config.toml
model = "audio embedding model"
dataset = "synthesized solo parts of chorales (CocoChorales)"
train_examples = 39062
gain_aug_db = 10
time_shift_ms = 100
input = "waveform_16khz"
targets = ["instrument"]
num_classes = 13
embedding_dim = 64
arch = "gmlp"
norm = "layernorm"
mlp_ratio = 3
drop_path = 0.1
wave_strides = [5, 2, 2, 2, 2, 2]
subsampling = 2
layers = 14
width = 384
am_softmax_margin = 0.3
am_softmax_scale = 30
residual_init = "none"
optimizer = "soap"
beta2 = 0.99
learning_rate = 0.0018
beta1 = 0.9
shampoo_beta = 0.99
eps = 1e-08
precondition_frequency = 25
max_precond_dim = 1536
one_sided = false
adamw_lr_other_params = 0.00094
max_grad_norm = 1.0
max_steps = 4000
batch_size = 64
epochs = 6.6
lr_schedule = "linear"
final_lr_fraction = 0.05
warmup_steps = 200
weight_decay = 0.2
adamw_weight_decay_other_params = 0
Rows from block 4, named by matrix and row number. Each number is 128 + 24 x the weight over its row's rms, rounded and kept within 0 to 255. All counts start at 0. After the name is the row's rms in percent of the matrix's.
# f: spatial gating (model.blocks.4.mixer.f.weight, 100x100), inputs 0-99
f.28 099 [136 134 135 141 113 116 133  87 160 156 100 122 112 126  99 130  56 118 139  99 126 116  99 154 147 139  78 150 169  67  99 126 135 115  97 118 128 155 141 146 156 130 123 136 185  91 155 163 136 109 114 124 110 127 121 149 161 150 131 147 153 149 154 123 124 187 138 100 135 147 105 143 131 156 108 158 134 133 116 142 134 179 106 135 162 110 120 140 124 120 118 155 139 125 173 121 155 103 139 162]
f.29 097 [135 119 116  86 148 110  91 104 108 153 123 106 117 143 152 124 104 133 122 121 107 133 106 131 143 134 101  95 113 159  97  98 142 133  69 103 108 140 130 117  87 140 155 104 139 182 127 116 103 116 167 110 165 113 131 106 157 145 135  95 161 128 122 146 192 126 162 130 137 118 113 125 103 105 113 137 110 129 136 113 130 117 138 114 180 129 183 141 109 119  96 132  84 118  93 151 136 138  60 120]
f.30 100 [ 95 133 116 119 152 121 124  65 111 147 141 138 162 157 100 134  59 113 148  92 142  98 136 104 105 166 135 131 116 111 128 160 126 116 136 115 172 118 119  95 147 135 107 106 139 158 128 113 154 138 137 157 109 135 135 116 113 154 131 107 128 163 103  73 134 140 118  93 130 145 125 160 126 114 131 165 161 190 115 129 127 145 151 178 148 139 128 178  95 141 100 127 117 139 115 134 108 131  78 120]
f.31 105 [139 126 130 133 120 148 117 117 144 138 137 129 148 125 179 128  99 135 117 117 124 162  97  69 103 124 110  98 165  84 162 137 105  87  70 124 129  96 112 131 116 136 127 110 153  90 122 108 121 126  99 153 138 157 157  95 127 120 146 127 114 131 109 171 141 148 148  85 159 171 127  90 159 126 110 126 159 121 116 112 157 122 155 129 102 106 161 137 142 165  88 163 111 147 162  97 158 155 136 148]
f.32 099 [151 119 114 157 141  87 124 129 125 129 122 126 142 104 165 116 120  70 111 116  90  99 137  85 138 104 105  98 143 134 134 141 147 111  99 127 136  97 108 123 143 154 124 105  93 146 140 126 149 131 161 150 154 148 148 151 157 133 140 112 172 149 133 147 139  92 162  70 127 124 104 105  95 128 169 123 128 178 133 141 137 140 137 178 109 159 193 131 162 122 144 139 135 111 168 123 140 137 171 108]
f.33 094 [146 129 111 118 164  73 130 118  89  76 158 129 135 139 108 128 121  99 121 155 123  81 136 108  95  98  94 119  85  92 114  72 124  97 141 141 104 128 126 123  98 123 115  87 153 107 107 164 131 130 113 137 110 138 107 143 141 113 132 137 159  86 167 118 170 123 119 158 176 112 162 130 107 134 166 159 168 118 154 116 124 127  85 137 147 124 117 139 108 124  92 145  98 112 133 144 108 120 108 110]
f.34 106 [137  95  99  59  92 103 115 106 109 107 112 148 140 132 149 135  92 155 111  89 139 135  94 130 131 118  94 163 100 152 105 170 111 112 141 138 138  88 156  91 122 134 129  99  84 114 125 144 121 130 149 128 136 111 109 140 124 125 115 113 164  91 163 113 166 183 143 144 106 177 119 140 130 147 107  91 130 126 100 135 123  73 151 165 128  87 161 148 142 152 133 123 140 107 125 127 140 117 130 115]
f.35 103 [138 105 138 117 122 134 123  78 117 105 156  93 107 174 135 141  94  95 127 122 103 122 145 116  90 121  89 107 138  88 100 122  99  99 132 187  83 133 135 127 117 142 118 149 103 118 151  77 140 138  85 133 143 106 141 148 134 123 122 115 164 132 170 120 118 158 116 107 139 127 157 122 107  90  91 117 149 136 126 122  99 204 163 137 135 119 111 136 145 159 115 147 138 144 162 144 107 146 136 162]
f.36 097 [167 112 110 102 139  69 116  88 100  85 114 105 126 122 158 108 169 169  78 117 132 109 118 133 102  93 139 130 135 112 157  95 124 122 103  79 136 113 129  99 102 107 105 108 122 109 103 135 169 138 132 124 103 102 165 114 168 174 107 144 122 150 133 129 106 116 119 127 100 158 134 143 110 127 147 133 130 153 123 116 144 143 179 115 133  87 140 148 140 119  97 167 108 140 118  92 156 103 165 133]
f.37 091 [120 126 132 112 122  91 167 103 175 119 124 169 164 130 138 107 142 134 114 101 147 105 121 113  94 122 106 128 142 119 101  95 119 126 119  68 130 163  78 100 110 130 105 146 110 142 102  87 137 121 123 150 123 106 115 130 169 154 103 121 106 109 152  81 180 121 134  87 129 137 170 138 121 113 128 162 145 169 158 111 108 143 130 114 110 107 156 129 110 104 140 109  89 162 165 128 130  98 119  88]
f.38 093 [118 132 156 140 124  99 100 104 139 118 124 138 134 116  78 140 178 134 149 142 135 139 148 147 108 166 123 113 123 149  73 137  96 117 101 102 120 136 193 108 100 101 151 110 136 139 150 100  99 133 110 156 186 162 128 136 140 143 142 178 138 163 116 176 110 161  84 111  94 114 134 164 134 131 117 110 133 159 102 124 148 123 101 125 147 155 125 113 147 144  84 172 114 119 163 136 134 126 127 128]
f.39 105 [132  99 139 154 121 139 129 131 137  97 142 144 139 127 129  87 125 121 102 127 116 120 143 159 121 117 141 132  91 156  90 103 106 119  56  97 121  40 117 148 140  86 122 153  83  98  81 112 125 139  85 104 131  78 148 129 137 175 108 117 112 114 153 131 126 116 155 154 140 141 133 147 146 137  93 131 153 122 130 128  95 150 151 137 133 157 118 159 135 153 125 125 157 118 129 129 107 159 131 168]
f.40 107 [168 123 129 116  89 160 147  78 145 119 108 138 127 104 108 165  97 142 135 121 110 150 140 147  92 117  93 139 154 100 132 110  92  89  83 107 150 109  86 110 160 104  81 120 160  70 127 137 115 108 107 163 120 131 150 113  98 181 124 120 129 118 159 158 118 152 131 141 140 127 139 150 128 140 164 109 128 148  97 163 135 137 112  94 146  98 127 142 135 104 146 161 178 126 118 134 117 120 150 148]
f.41 105 [145 144 126  99 144 108 147 147  88 139 114  94 112 105 121 131 144 102 108  99 115 124  46 131 150 138 106 109 154 130  98  95 153 115  95 151 104 125 161  99 104 196 126  97 101 128  99 132 111 124 138 157 150 132 114  95 137 105 128 169  99 121 148 145 180 117 137 155 130 123 151 167 128 129 145 146 145 129 131 128 163 105 170 108  99 109 166 111 110 154 153 100 130 119 129  91 137 124 111 106]
f.42 105 [133 158 107 141 125 142 115 121 128  61 146  96 127 134 131 109 154 143 105 117  92 127 154 101 151 125  95 128 105 111 159 137  90 122 113 106  97 124 106 109  72 154 103 130 117 143 145  84 154 115 139 139 148 133 101 149  94 116  72 133 149 155 172 133 148 123 136 132 110 196 133 130 112  91 156 149 140 147 153 128 134 158 116 139 170 169 117 161 143  83 120 119 152 122  93 143 110 117 108 120]
f.43 088 [ 85 106 111 152 119 107 142 125  98 178 101 120 112 112 136 115 151 106 110  84 147 115 122 144 133 104 120 115 142 133  74 171  96 138  93  90 142 103 138  93 154 142 115 157 163 110 184 136 119 172 120 100 132 109 125 113 143 108 108 111 138 132 124 109 123 133 113 135 174  97 137 143 153 136 191 143 145 166 113 143 136 129 131 144 139 146 115  93 133  85 159 103 124 129 151  89 111  87 109 121]
f.44 104 [143 143  83 115 112 118 161 128  80 128 106  88 135  90  96 138 111 102 110 158 152 150 138  99 125 156 122 143 139  82  90 122 133  80 132 104 134 101 112  53  95 154 101 114 125 142  77 108 149  73 130 120 125 112 146 127 148 148 115 102 153 166 136 135 141 131 138 113 165  99 138 111 134 167 118 104 129 142 103 135 138 112  95 135 134 120 144  98 112 138 138 122 135 130 137 137 159  97 128  79]
f.45 097 [106 145 124 133  77 113  79 150  91 117 137 138 112 170 118 115 103 117 143 143 130 118 151 133 153  95 114 163 117  98  99 160 115 125 108 169 143 150 108 141 121 108 133 102 162 148 130  86 126 127 142 120 126 165 116 174 152 130 149 118 110 140 140 164 134 142 135 128 126 109 142  84 202 121 109 143 138 118 147  87  94 106 171 164 113 121 166 135 143 139 149 117 182 146 109 165 114 127 128 107]
f.46 093 [105 132 133  86  97  97  88 142 117 153 127 150 138 117  95 133 150 124 142 135 155 149 106 144  98 140 159 114 137 143 175 102 167 110 141 100 141 102 151 128 119 133 160 168 105  87 153 187 135 116 134  90 145 117 110  90 106 122 116 119 115 127 162 159 135 117 139 178 102 120 151 128 133 138 128 165 162 145 177 128  94 155 133 167 172 143 150 146 125 169 128 137  91 151 105 114 137 149 133 134]
f.47 098 [121  85 151 101 101 127 120 137 138 127 176 121 178 130 102 131 144 109 153 166 142 131 158 158 112 152 112 123 157 126 151 138 141 123  99 146  90 138 148 131  97 112 147 131 106 110 139 109 120 140 124 178 133 126  74 151 105 123 128  89 159 157 119 123 160 117 136  76 131 169 137 116 134 144 149 156 170 185 153 136 171 163 101 161 128  81 144  98 134 139 161 136 132 120 149 149 104 113 133 120]
f.48 096 [134 151 182 161 160 134 132 108  97 113 133 114 172 151 168 159 158 133 135 115 135  78 128 157 174  77 117 139 107 143 142 120 153 126  84 109 134 110 138  94 119 118 154 110 124 120 110  90 139 148 150 145 161  71  99 155 181 151 137 135  96 161 154 105 105 101 135 128 113 119 134 134 147 160 125 134 157 151 123 137 148 123 156 126  75 153 124 145 156 155 157 130 131 111 143 141 141 124 122 110]
f.49 113 [ 95  85 179  67 124 122 114  85 154 125 148 161 113 105 135 129 113 175 119  89 133 124 153 150 122 120 107 138 153 115 104 127 132 177 135  87 112 112 106  92 121 143 130 133  85 134 138  97 103 118 114  86 124 151  77  88 124 152 115 111 145 129 118 116 120 160 135 100 123 103 132 141 120 106 139 110  89 130 181 178 172 165 116 131 132 158 118 124 149 120 132 130 130 133 154 135 102 116 137 138]
f.50 102 [ 99 157 129 136  78 111 144 123 112 168 110 129 174 109 130 174 143 116 165 140 131 121  99 156 151 127 108 154  89 143 132 123 150 120 141 105 187 136 134 142 129 148 152 145 128 112 145  91  93 124 113 126 106 121 103  88 163 129 150 128 169 129 122 141 157 101 130 185 142 115 173 132 132 141 139 110 134 133 142 138 170 147 179 145 142 187 139 171 116 138 136 134 122 153 119 123 111 161 159  95]
f.51 106 [128 145 122 114 125  96  64 145 121 146 179 127 148 109 148 186 137  89 105 133 110 110 150  89 133 142 130 108 128 133  96 140 116 157 107 131 124 123 137 101 117 135 119  95  85 117 128 131 160 113 120 111 112 123 132 174 114 109 110 120 125  98 110  86 161  80 130 109 103 134 123 144 178 128 154 120  96 113 115 108 131 132 123 163 158 177 134 160 145  79 139  86 107 120 102 136 110  85 142 106]
f.52 104 [132 128 138 146 132 104 113 110 101 111 133 110 142 149 180  81 119 153 123 156 141 108 117 110  99 104 136 157 116 123 123 140 129 148 130 122 142 146 140 133 132 126 118 133 104  97 166 120 139 154 131 119  94  85 131 126 123 112 104 108 107 140 141 138 120 134 145  92 154 120 207 123 140 167 164 111 135 165  97 131 149 141 131 170 105 116 146  72 136 158 146 119 177  54 152  82 126 141 148 115]
f.53 098 [151  88 121 130 137 137 149 125  81 104 126 118 118 126 112 130 159  98 117 180 161 161 137 157 139  93 148 131 136  94 125  71 128 162 114 153 133 127 106 134 145 118 129 104 150 101 129 109 134 125 114  75 103 135 134 111 111 111  53 122 137 130 141  82 154 157 125 112 175 131 167 119 136 121 128 155 112 100 136 128 141 157 174 170 137 115 127 118 143 178 148 126 129 125  91 167 148 109 144 124]
f.54 098 [113  90 128 121 138 132  94 105 121 109 123 100 124 147 156 154  95 145 120 121 168 118 168  99 155 121 111 116 116 108 114 170 110 139 144 132 117 112 138 109 143 140  71 137 123 186 170 131 108 100 107 142 100 115 134 155  79 111 165 154 116 123 130 123  95 168 151 169 142 142  89 126 155 128 130 128 160 120 106 115 152 138 130 160 110 162  97 155 111  96 156 146  90 152 146 156 142  76 144 124]
f.55 088 [138 139 135 146 133  87 117 124 132 107 132 120 120 140 122 169 115 102 136 183 139 156 127 133 150  79 127  79 131 137 106 109 104 128 157 110  82 168  43 121 104 117 150 123 165 145 114 125 134 153  73 144 158  85 109 125  95  98 100 103 132 142 104 161 126  83 143  93 134 133 131 171 133 134 102 111  99 107 148 137 106 131 149 143 115 106 123 133 111 144 103 147 135 168 135 126 113 136 130 142]
f.56 115 [154 123 119 104  80 123 124 173 110 117  88 134 128 130 110 112 111 104 143 143 128 112 115  95 115 138 103 100 104 152 153 162 108 158 110 154 203 169 122 148 100 110 156 166 104 132 119 145 118 156 137 102 140 145 121 105 146 149 107 121 122 126 124  88 137  99  86  91  83 140  88 143 132 151 106 155 114 166 119 144 129 132 127 142  80 135 111 122 116  97 139  96 125 119  84 169 115 132 134 161]
f.57 093 [161 148 130 135 103 100 127 155  82 120 107 122 111 184 126 109 109 148 105 171 120 127 132 103 120 148 143 134 146 125 125 126 141 179 122 151 144 153 171 147 105 185 111 143 146 161 182 160 140 182 114 147 149 107 122 100 141 112 142 133 131 130 116 100 146 165 156 134 155 154 180 120 168 151 110 113 122  91 121 139 144 137 154  85 130 112  85 161 119 123 115 131 120 121 131  97 126 132 123  94]
f.58 090 [143 138 145 130 102 135 101 129 109 172 154 167 136 123 105 154 130 164 120 148  71 106 139 165 125 136  98 144 132 166 167 155 106 146 147 138 163 106 146 140 115 144 161 125 127 133 156 138 117 127 145 148 125 105 110 159  94 158 127 123 126 112 148  70 119 134  81  72 117 128  60 117 137 109  98 104 104 119 160 131 143 118 139 122 150 119 124 163 108 167 147 132 117  97 138 111 110  97 138 175]
f.59 099 [129 109 157 117 124 162 104 120 130 103 127  86 144  90 119  87 117 138 116 128  87 123 146 135 101 164 119 129 118 138 109 147 115  93 142 146 104 124 106 117 114 167 166 136 131 165 131 170 151 149 144 156 132 114 146 142 160 129 117 143 104  94 141  82 143  81 193 132 116 140 166 142 119 157 126 153 143 131 110  96 113 136 118 142 130 181 176 172 173 125 166 119 140 113 104 133 104 110 111 119]
f.60 107 [114 126 132 131  73 129 140 156 155 188 143 116 110 145 114 116 163  99 129 116 155 133  91 131 123 125  96 132 118 140 130 143 107 103 166 152 127 144 157 128 127 127 118 133 121 137 139 153 127 118 163 150 129 129  93 163  90 110 100 142 104 111  46 102  93 137 106 132  80 102 113 181 111 137 110 126  98 141 120 117 141 142  81 125 111 114 127 149  86  91 107 112 128 118 155 163 166 104 139 140]
f.61 087 [140 132 113 174 119 167 142 102 116 134 154  95 133 137 162 133 101 106 174 131 162 128 143 128 137 141 123 137 115 130  81 131 111 111 129 139 106 186 178 180 157 155 138 132 151 109 135 140 149 114  95 134 121  99 135 146 159 121 149 102 114 108 137 106 102 121 109  97 130 116 110  98 134 123 110  90 118 108 156 216 103 176 132 132 127 157 117 101 147 135 139 119 132 139 149 114 123 101 172 147]
f.62 086 [149 112 131 123 151  87 138 117 114 152 138 118 137 126 107 164 146 142 138 150 143 116 121 114 118 111 135 189 119 119 124 111 178 171 125 160 100 117 109 138 106 124 150  97 127 140 115 191  90 135  99 141 139 131  94 121  71 121 113 130  96 113 166 113 115 107  88 132  57 168 126 170 132 106 114 129 102 120 116 102 124 158  99 120 127 103  74 137 122 153 100 104 108 134 134 133  98 111 124 126]
f.63 093 [153 122 126  93 122 136 106 163 135 160 128 131 134 126 155 154 143 131 134 145 136 121 149  86 157 151 144 105 123 119 168 105 194 149 155 130 139 125 141 120 128 109 124 104  69 153 164 119  99 149 104 113 111 100  82 102 134 124 127 105 125  86 108 148 110  95 109 126  94 194 151  95 143 143 127 111 120 105 107 129 149 128 122 195  89 124 116  77 116 143 122 114 146 126 141 132 163 146 139 135]
f.64 085 [124 167 105 119 145  77 117 163 131 110 120 120 128 147 149 115 122 122 128 163 133 115 138 145 127 103 114 127 108 194  84 154 136 171 137 154  74 107 104 150 135 138 104 127 138 139 113 143 150 140  93 139  94 133 156  87 130  97 126 114 118 128  81  95 102 116 119 112  97 119 126 143 159 133 163 144 114 144 109  89 133 127 108 124 160 134 117  86 104 121 147 170  58 138 124 168 157 137 137 129]
f.65 094 [180  91 155 199 127 130 130 162  99 107 124 122 157 121 110 122 124 138 117 142 151 100 150 112 154 125 140 134 158 132 157 111 129 135 147 101 124 141 133 123 129 140 128 122 164 160 173 139 119 125 114 130 124 188  66  77  56 135 124 142 118 114 170 105 113 132 123  77  97 145  93 158 131 106 121 114 106  99 147 150 156 114 130 137 130 132 123 135 126 157 144 112 128 135 137 149 126 111 168 135]
f.66 103 [121 144 139 125 129 157 107 141 133 132 110 160 135 131 135 140 136 108  97 142 107 125 133 113  80 118 116 129 137 101 114 128 119 141 120 141 164 108 117 176 120 153 137 108 125 167 154 120 147  94 128 162 154 125  95  69 125 112  54  97 129  98 134 114  99  91 177 116  98 121 148  87 105  83 138 102 143 113 114 120  94 119 165 106 135 132  65 118 100 107  88 138 128 111 128  92 149 123 138 109]
f.67 099 [140 112  99 115 111  86  56 158 102 129 127 121 104 101 129  71 107 138 163 110 124 137 109 127 105 101 146 132 141 114 172 108 153 160 136 126 139 141  95 118  86 144 161 124 150 137 121 174 139 167 163 105 147  87 123 127 112 154  90 128 119 132 153 113 136 116 114 170  93 131 168 106 125 131 140  91 106 107 134 124 116 133 139 108  98 148  77 108 170 106 146 106 118 136 114 142 148 134 148 156]
f.68 099 [153 152 117 124 125  91 128  76 116 126 112 123 148  94  93 105 125 118 105 140  91 152 124 125 162 151 117 134 159  92 135 130 115 167 132 158 130 135 106 148 111  92  99 145 112 144 154 146 140  89 134 137 168 124  94 122 133  94 124 111 110 152 118 135  90 119  65 115 130 162  86 131 122 134 110 112 152 124 150 119  94 162 104 138  81 206 113 101 170 104 102 122 114 119 125 107 145 132 130 127]
f.69 093 [108 133 146 129 123 108 129 157 124 128 144 114 114 187 131 164 125 135 153 159 133 119 166 131 126 133 100 173 134 104  97 135 136 145 109 187  90 140 104 131 134 105 143 132 138 159 149 146 135 113 130 129 112 106 155 104 140  87 103  93 129 111 102 119  96 127 127  52 114  87 108 127 136  87 150  81 145  72 137 154 149  81 148 145 114  90 127 123 149 147 126 118 136 138 108  94 144 133 156 128]
f.70 089 [140 110 124 150 129 100 106 132 121 141 101 155 146 152 129 120 134 113 149  69  94 128  89 111 112 139 121 178  78 166 142 142 126 116  98 168 142 107 155 116 175 145 112 144 136 124 172 161 118 190 127 152 135 120 111 153 126 125 126 118  89 112 115 115 116  97 129  63 117 123 100 124 122 116 133 103 113 125 153 133  87  98 115 169 144 107 123  93 168 144 152 127 116 136  93 119 105 100 102 121]
f.71 098 [149  66 123  93 116 121 112 123 100 131 132 144 143 177 121 142  88 193  88 131 142 176  98 143 119 124 128 132 121  91 117 117 122 127 109 146  98 156 101 147 112 146 100  92 156 123 168 133 164  90  94 195 173 113 136 126 117 121 167 106 151 121 108 120 136  95 100 135 137 125  99 153 117 129 144 110  99 106 144 148 177 128 132  96 124 144 130 129 132 157 119 137 141 130 139 118 124 107 105 132]
f.72 091 [142 133 128 119 157 122 101 116 137 107 119  93 131 150 122 154 132 114 109 166 105 122 104  80 137 164 133 163 124 152 141 131  89 145 130 127 132 148 152 138 141 153  94 155 145 158 116 113 146 142 136 110 123 168  87  92 136 154  80 142  77 159  97 143  70 154 161 121 113 157 120 115 120 143  96 137 150  92 171 106  87  74 141 118 115  94 112  99 140 111 129 139 146 134 124 147 131 142  83 135]
f.73 086 [180 107 115 164 124  59 120 158 165 131 135 135 103 139 164 103 179 130 119 160 125 112  79 147 144 122 137 127 124 143 116  90 107 160 143 142 135 145 153 114  94 146 122 117 142 155 151 132 134 101 119 122 147 141 111 106 124 172 117 144 115 138 123 113 140  94 110 100  96 117 147  83 105 104 163  97 120 120  81 136  88  75 113 128 148 131 116 132 146 130 139 168 122 112 106  92 114  87 138 122]
f.74 097 [169 143  91  82 154 100 118 124 151 141 138  82 114 117 103 141  78 107 148 105 103 143 122 118 130 113 119 143 127 131 139 145 126 128 145 142 154 145 158 138  98 124  90 139 107 120 149 146 136 132 146 120 116 152 154 138 187 144 114 160  98 141 109 116 122 124 174 118 123 133 115 129  97  80 177 119 128  98 145 115 137 104 152  66 120 136  89 145 118 127  88  79 172 140 147 115 136 126 110 178]
f.75 083 [100 128 127 119 120 110 126 145  93 154 150 137 128 142 109 140 136 157 139 109 148 114 129 110 125 125 155 131 156 118 128 159 138 166 124 129 113 116 127 132 159 103 157 128 145 116 154 142  73  73 126 105 118 128  82  91 137 149 153 115 119  73 180 117 181 130 124  94 129  93 121 104 144 140 127 181  91 110 148  96  86 100 113  88 124 140 122  89 147 150 119 105  95 162 137 101 118 115 142  87]
f.76 100 [131  93 108 106 104 154 154  95 118 188 159 105 134 158 118 129 124 140  89 193 114 131 126 100 109 122 168 163 149 131 116 109 169 137 117 112 126  92  99 137 114  93 134 162 155 117 155 133 146 151 128 157 134 129 114 130 122 150 143 138 135 115 128 159  94 135  87 120 104 162  97 112 106 128 128 103 165 176 102 159  96  91 131  88 131  91  92  90 118 129 122 133 120 113 165 124 127 124 115 142]
f.77 104 [133 138 135 125  90 126 136 163 148 101 124 195  90 149 151 148 118 135 115 120 111 126 144 139 142 136 108 142 148 128  97 166  87 145  92  96 150  81 156 126 131 109 132 123 153 200 131 111 143  94 131 171 106 106 124 143 105 148 121 123 142 167 141 160 159 144 136 136  87 126 154 123 132 154 134  93 160 137 120 119 117  89 130 142  91 163  90 101 132  75 164 151 123 123 141 129 139 140 127 121]
f.78 106 [146 134  95 107 114 136 171 140 116 166 135 151 112 169 132 148  85 111 112  92  78 167 160 132  99 135 109 157 121 130 143 123 123 155 101 167 161 134 123 145 134 172 107 133 127 143 143 150 131 133 122 167 108 131 112 103 129 118 130 143 152  87 157 158  94 140 159 112 160 154 119 120  85 118 104 103 107 119 127 118  67 125  92  98 142 111 165 170 111 138 104 114 127 135 102 122 170 123  95 114]
f.79 088 [150 141 113 116 117 100 102  85 120 119 139  97 134  91 101 143 130  98 184  94 136 116 124 116 158 136 136 121 138 113 133 143 165 127 167 131  94  72  85 125 154 194 137 137 122 104 157 157 184 167 166 120 123 137 126 144  98  96 105 138 160 121 131 132 123 133 116 141 137 100 129 113 155 184 107 123 167 126 119 115 114 126  85 125  82 142 140 102 108 117 138 100 133 102 137 110 127 118 118 113]
f.80 090 [135 134 118 130 152 149 140 171 109 122 173 103 144 138  92  97 141 145 118 121 125 167 129 130 129  93  91 152 121 142 120 138 111 165 127 157 123 152 136 180 131 119 128 155 115 123 136 170 162 105 100 156  97 123 148 116 132 136 128 126 191 151 114 121 154 132 141 127 109 152 103 142 154 100 164 107 104 175  95 133 123 115 153  99 108 120 145  88 135 102 124 147 101 171  87 144  72 108  85 126]
f.81 104 [131 115 139 161 133 141 158 144 128 145 144 117 132 126 155 116 130 113 129 174 113 126 134 124 136 126 180  86 133 126 123 103 118 128 134 157 107 110 121 131 103 176  78 159 145  84 147 124 115 135 169 113 156 125 137 140  90 118 127 158 174 127 181 152 136 121 140 135  88 120  81 118 113 147 122 128  87 126 120 100  98 153  83  99 103 112 101 106 134 112 101 120 141  66 102  90 135  85 146 117]
f.82 091 [175 160 114  98 139 116 158 141 140 114 143 151 105  85 119 113 113 159 113 123 147 121  81 121 148 138 143 167 124 120 101 126 140 101 157  96 127  80 106  92 166 123  82 196 103 117 157 134 115 132 136 162 134 137 130 143 102 143 142  92 147 117 160  88 144 115 140  91 102 155 107 129 161 127 142 127 121 126 128 138 110 114 150 115 124 130 140 107  96 122 129 153 101 170  74 133 134 145 179 119]
f.83 102 [137 122 125 123 117 121 137 174 120 155 106 137 113 167 126 111 126  93 134 157 117 124 133 136 143 143  76 151 112 104 153 127 140 125 120 143 113 127 141 113  85 137 133 156  71 165 148 128 121 130 101 158 154  97 152 153 103 134  84 162 155 123 144 130 135 139  94 127 136 156 141 127 144 113 122  88 121 110 102 167 164  57  82 136 141 108 104 110 138 135 127 138  57 104 144 100 118 151 110  92]
f.84 097 [132 119 139 130  92 103 129 125  99 106 157 141 137 117 127 178 145  98 129 165 150 150 133 101 124 117 124 157 142 145 109 151 110 167 120 154 149  93 164 127 140 148  86 150 118 114 128 195  90 102 134 130 155 191 131  83 104 119 107 175 134 147 126 162 113 145 127 102 109 143 119 126 133 112 101 127 116 125 122 108 112 100 101 127 140  78 107 122  83 124 166  99 136 109 112 161  81 119 116 136]
f.85 095 [149 132 121 152 107  90 147  68 141 132 113  91 140 109 136 137 132 153 125 157 148 176 125 146  72 113  99 105 158 143 169 151  81 123 147 142 149 150 134 159 107 119 119 131 166 118 131 105 118 112 170 120 102 136 125 117 137 115 140 116 125 144 113  83 181 165 143 119 156 138 134 126 146 167  98 159 124 167 139 177  89  98 139 112 125 140 105  87 128 130 102  90 111 129 116 133 160 114 123 136]
f.86 107 [151 138  89 113 120 100 117  97  90 118 130 123 100  97 120 160 128 125 119 109 144 124 121 157 129  92 106 146 145 155 168 106 126 134 155 125 124 110 153 123 160  95 142 134  91 111 161 111 155 101 147 156 118 123 132 112 139 115 112 130 118 152 162  99 102 119 145 162 108 205 184 148 114 102 129 125  85 120 128  91 141 112 119  94  92  81 158  99 108 158 137 146 121 106  91  95 109 147 142 129]
f.87 096 [170 105  97 134 125 143 147 178 108 143 121 112  83 152 134 144 150 137 159  96 152 121  97 140 121 154 125 131 138 101 176 126 123 118 151  96 112 135 133 102 157 147 139 146 160 106 160  84 148 103 155 122  99 104 125 122 147 132 153 125 111 135 151 149 134 101 123  73 133 125 150 138  95 120 106 144 151 152 122 113  70 130 130 117 149  60  83 153 119  83 138 125 126 126 101 120 158 106 138  92]
f.88 107 [122 166 113 109  99 113 140 104 149 120  99 136 137  92 120 103 117 107 106 115 150 137 131 124 149 103 153 139 124 153 160 138 129 107 147 162 121  96 117 135 120 174 157 174 173 137 116 108 121 136 150 130 123 143 141 140 156 121 112 130 150 134  95 167  68 117 140 114 164 102 165  85 125 147 152 128 112  81 134 103  90 138 111  99  92 112  87 149 135 155  84 100 120  86 103  98  92 122  98 126]
f.89 098 [181  94 143  95 101 132 107  71 101 123 137 146 115 135 146 107 137 154 128 163 143  97 138 176 104 140 160 153 172 101 132 151 116 118 170 154 102 125 126 164 135 134  92 150 126 168 128 106 139  84 107 149 149 111 133 113 150 106 119 124 133 161 136 108 121 161 109 139 130 134 133 121 122 148 101 135 107 151 124 109 151  96 129 113  87 134 129  67 106 121 127 127 111  99  63 120  94 112 126 104]
f.90 099 [164 136 109 104 112 120 111  95 162 137 139 164 142 138 143 112 133 129 145  91 168  98 164 166  99 121 147 107 133 127 131 122  88  95 111 147 134 113 122 135 100 165 111 143 128 118 147 179 147 121 156 142 119 126 106 124 117 111 122 110 129 154 153 150 129 124 109 118 126 154 153 122 141  88 147 156  77 121 166 136 141 166 112 117 127  89 113 144  37 138 127 113 133  77  99 107 140 139 126 171]
f.91 091 [126 123 112 130 102  98  77 130 128 119 100 140 139 118 119  75  83 104 123 150 137 170 122 124 146 101 130 121 162 127  88 117 133  98 131 105 183 145 162 183 132 146 146 110 123 140 121 134 136 182 134 168 122 164 109 130 144 116 137 117 148 119 141 113 109 140 146 139 149 111 108  80 155  88 147 109 120 127  97 101 126 130 110 108 152 114 111 114 121 132 102 180 110 104  85  89 102 140  82 138]
f.92 103 [145 147 121  93  92 144 158 141 132 156 147 125 125 136 121 130  90 104 135 117 129 176 144 171 120 121 148 171 139 176 166 136 141 164 147 105 140 136 125 133  99 140  95 115 101 120 108 129  92 135 130 121 103 143  96  93 122 102 101 137 136 122 139 119 135 100 123  95 116 122 108 112 159 163 167 101 126 154 109  74  99  98 116 122 104 139 101 153 105 113 104  96 182 147  97  75 114  86 121 126]
f.93 103 [140 156 124 139 138 166  95 131 113 124 132 113 202 162  91  90 100 108 167 110  72 148 124 119 122 124 135 133 108 137 127 118 151 148 139 117  81 127 123 119 114 149 146  98 151 121 120 128 110 119 146 154 120 161 148 121 181 104 169 119 114 142 152 105 126 102  99 149 108 144 101 141  98 119 127 109 117  84 130 102 118 108  90 118  95 131 140  86  87 126 130  88 134 167 100 121 103 130 104 164]
f.94 092 [148 121 114 135 126 117 130 100 110  97 145 166 120 133 119  85 138  92 121 124 115 128 101 124 145  83 156 170 143 140 139 131 130  92 137 134  93 170 126 155 143 117 110 127 106 154  94 105 123 120  79 132 129 156  98 182  97 173 114 117 141 112 114 133 122 131 142 159 132 122 117 119 134 133 143 129 145 147 159 108 113  61 118 105 137 144 111 152  64 147 103 145  97 156 115  69 159 135  96 144]
f.95 099 [156  85  67 104 147 124 116 134 154 122 105  96 127 111 147 181 136 129 142 102  93 182  88 108 101 150 149 144 164 133 124 166  86  92 116 149 128 162 115 141 126 107 102 111 152 137 179 137 137 106 131 128 154 119 151 113 121 102 149 129 140 151 163 148 113 125 110 133  91 128 143 126 165 144  88 147 131  97 156 141 117 126 114 108 128 138 118 103  89 144 145  93 143  96 100 147 125 109 134  85]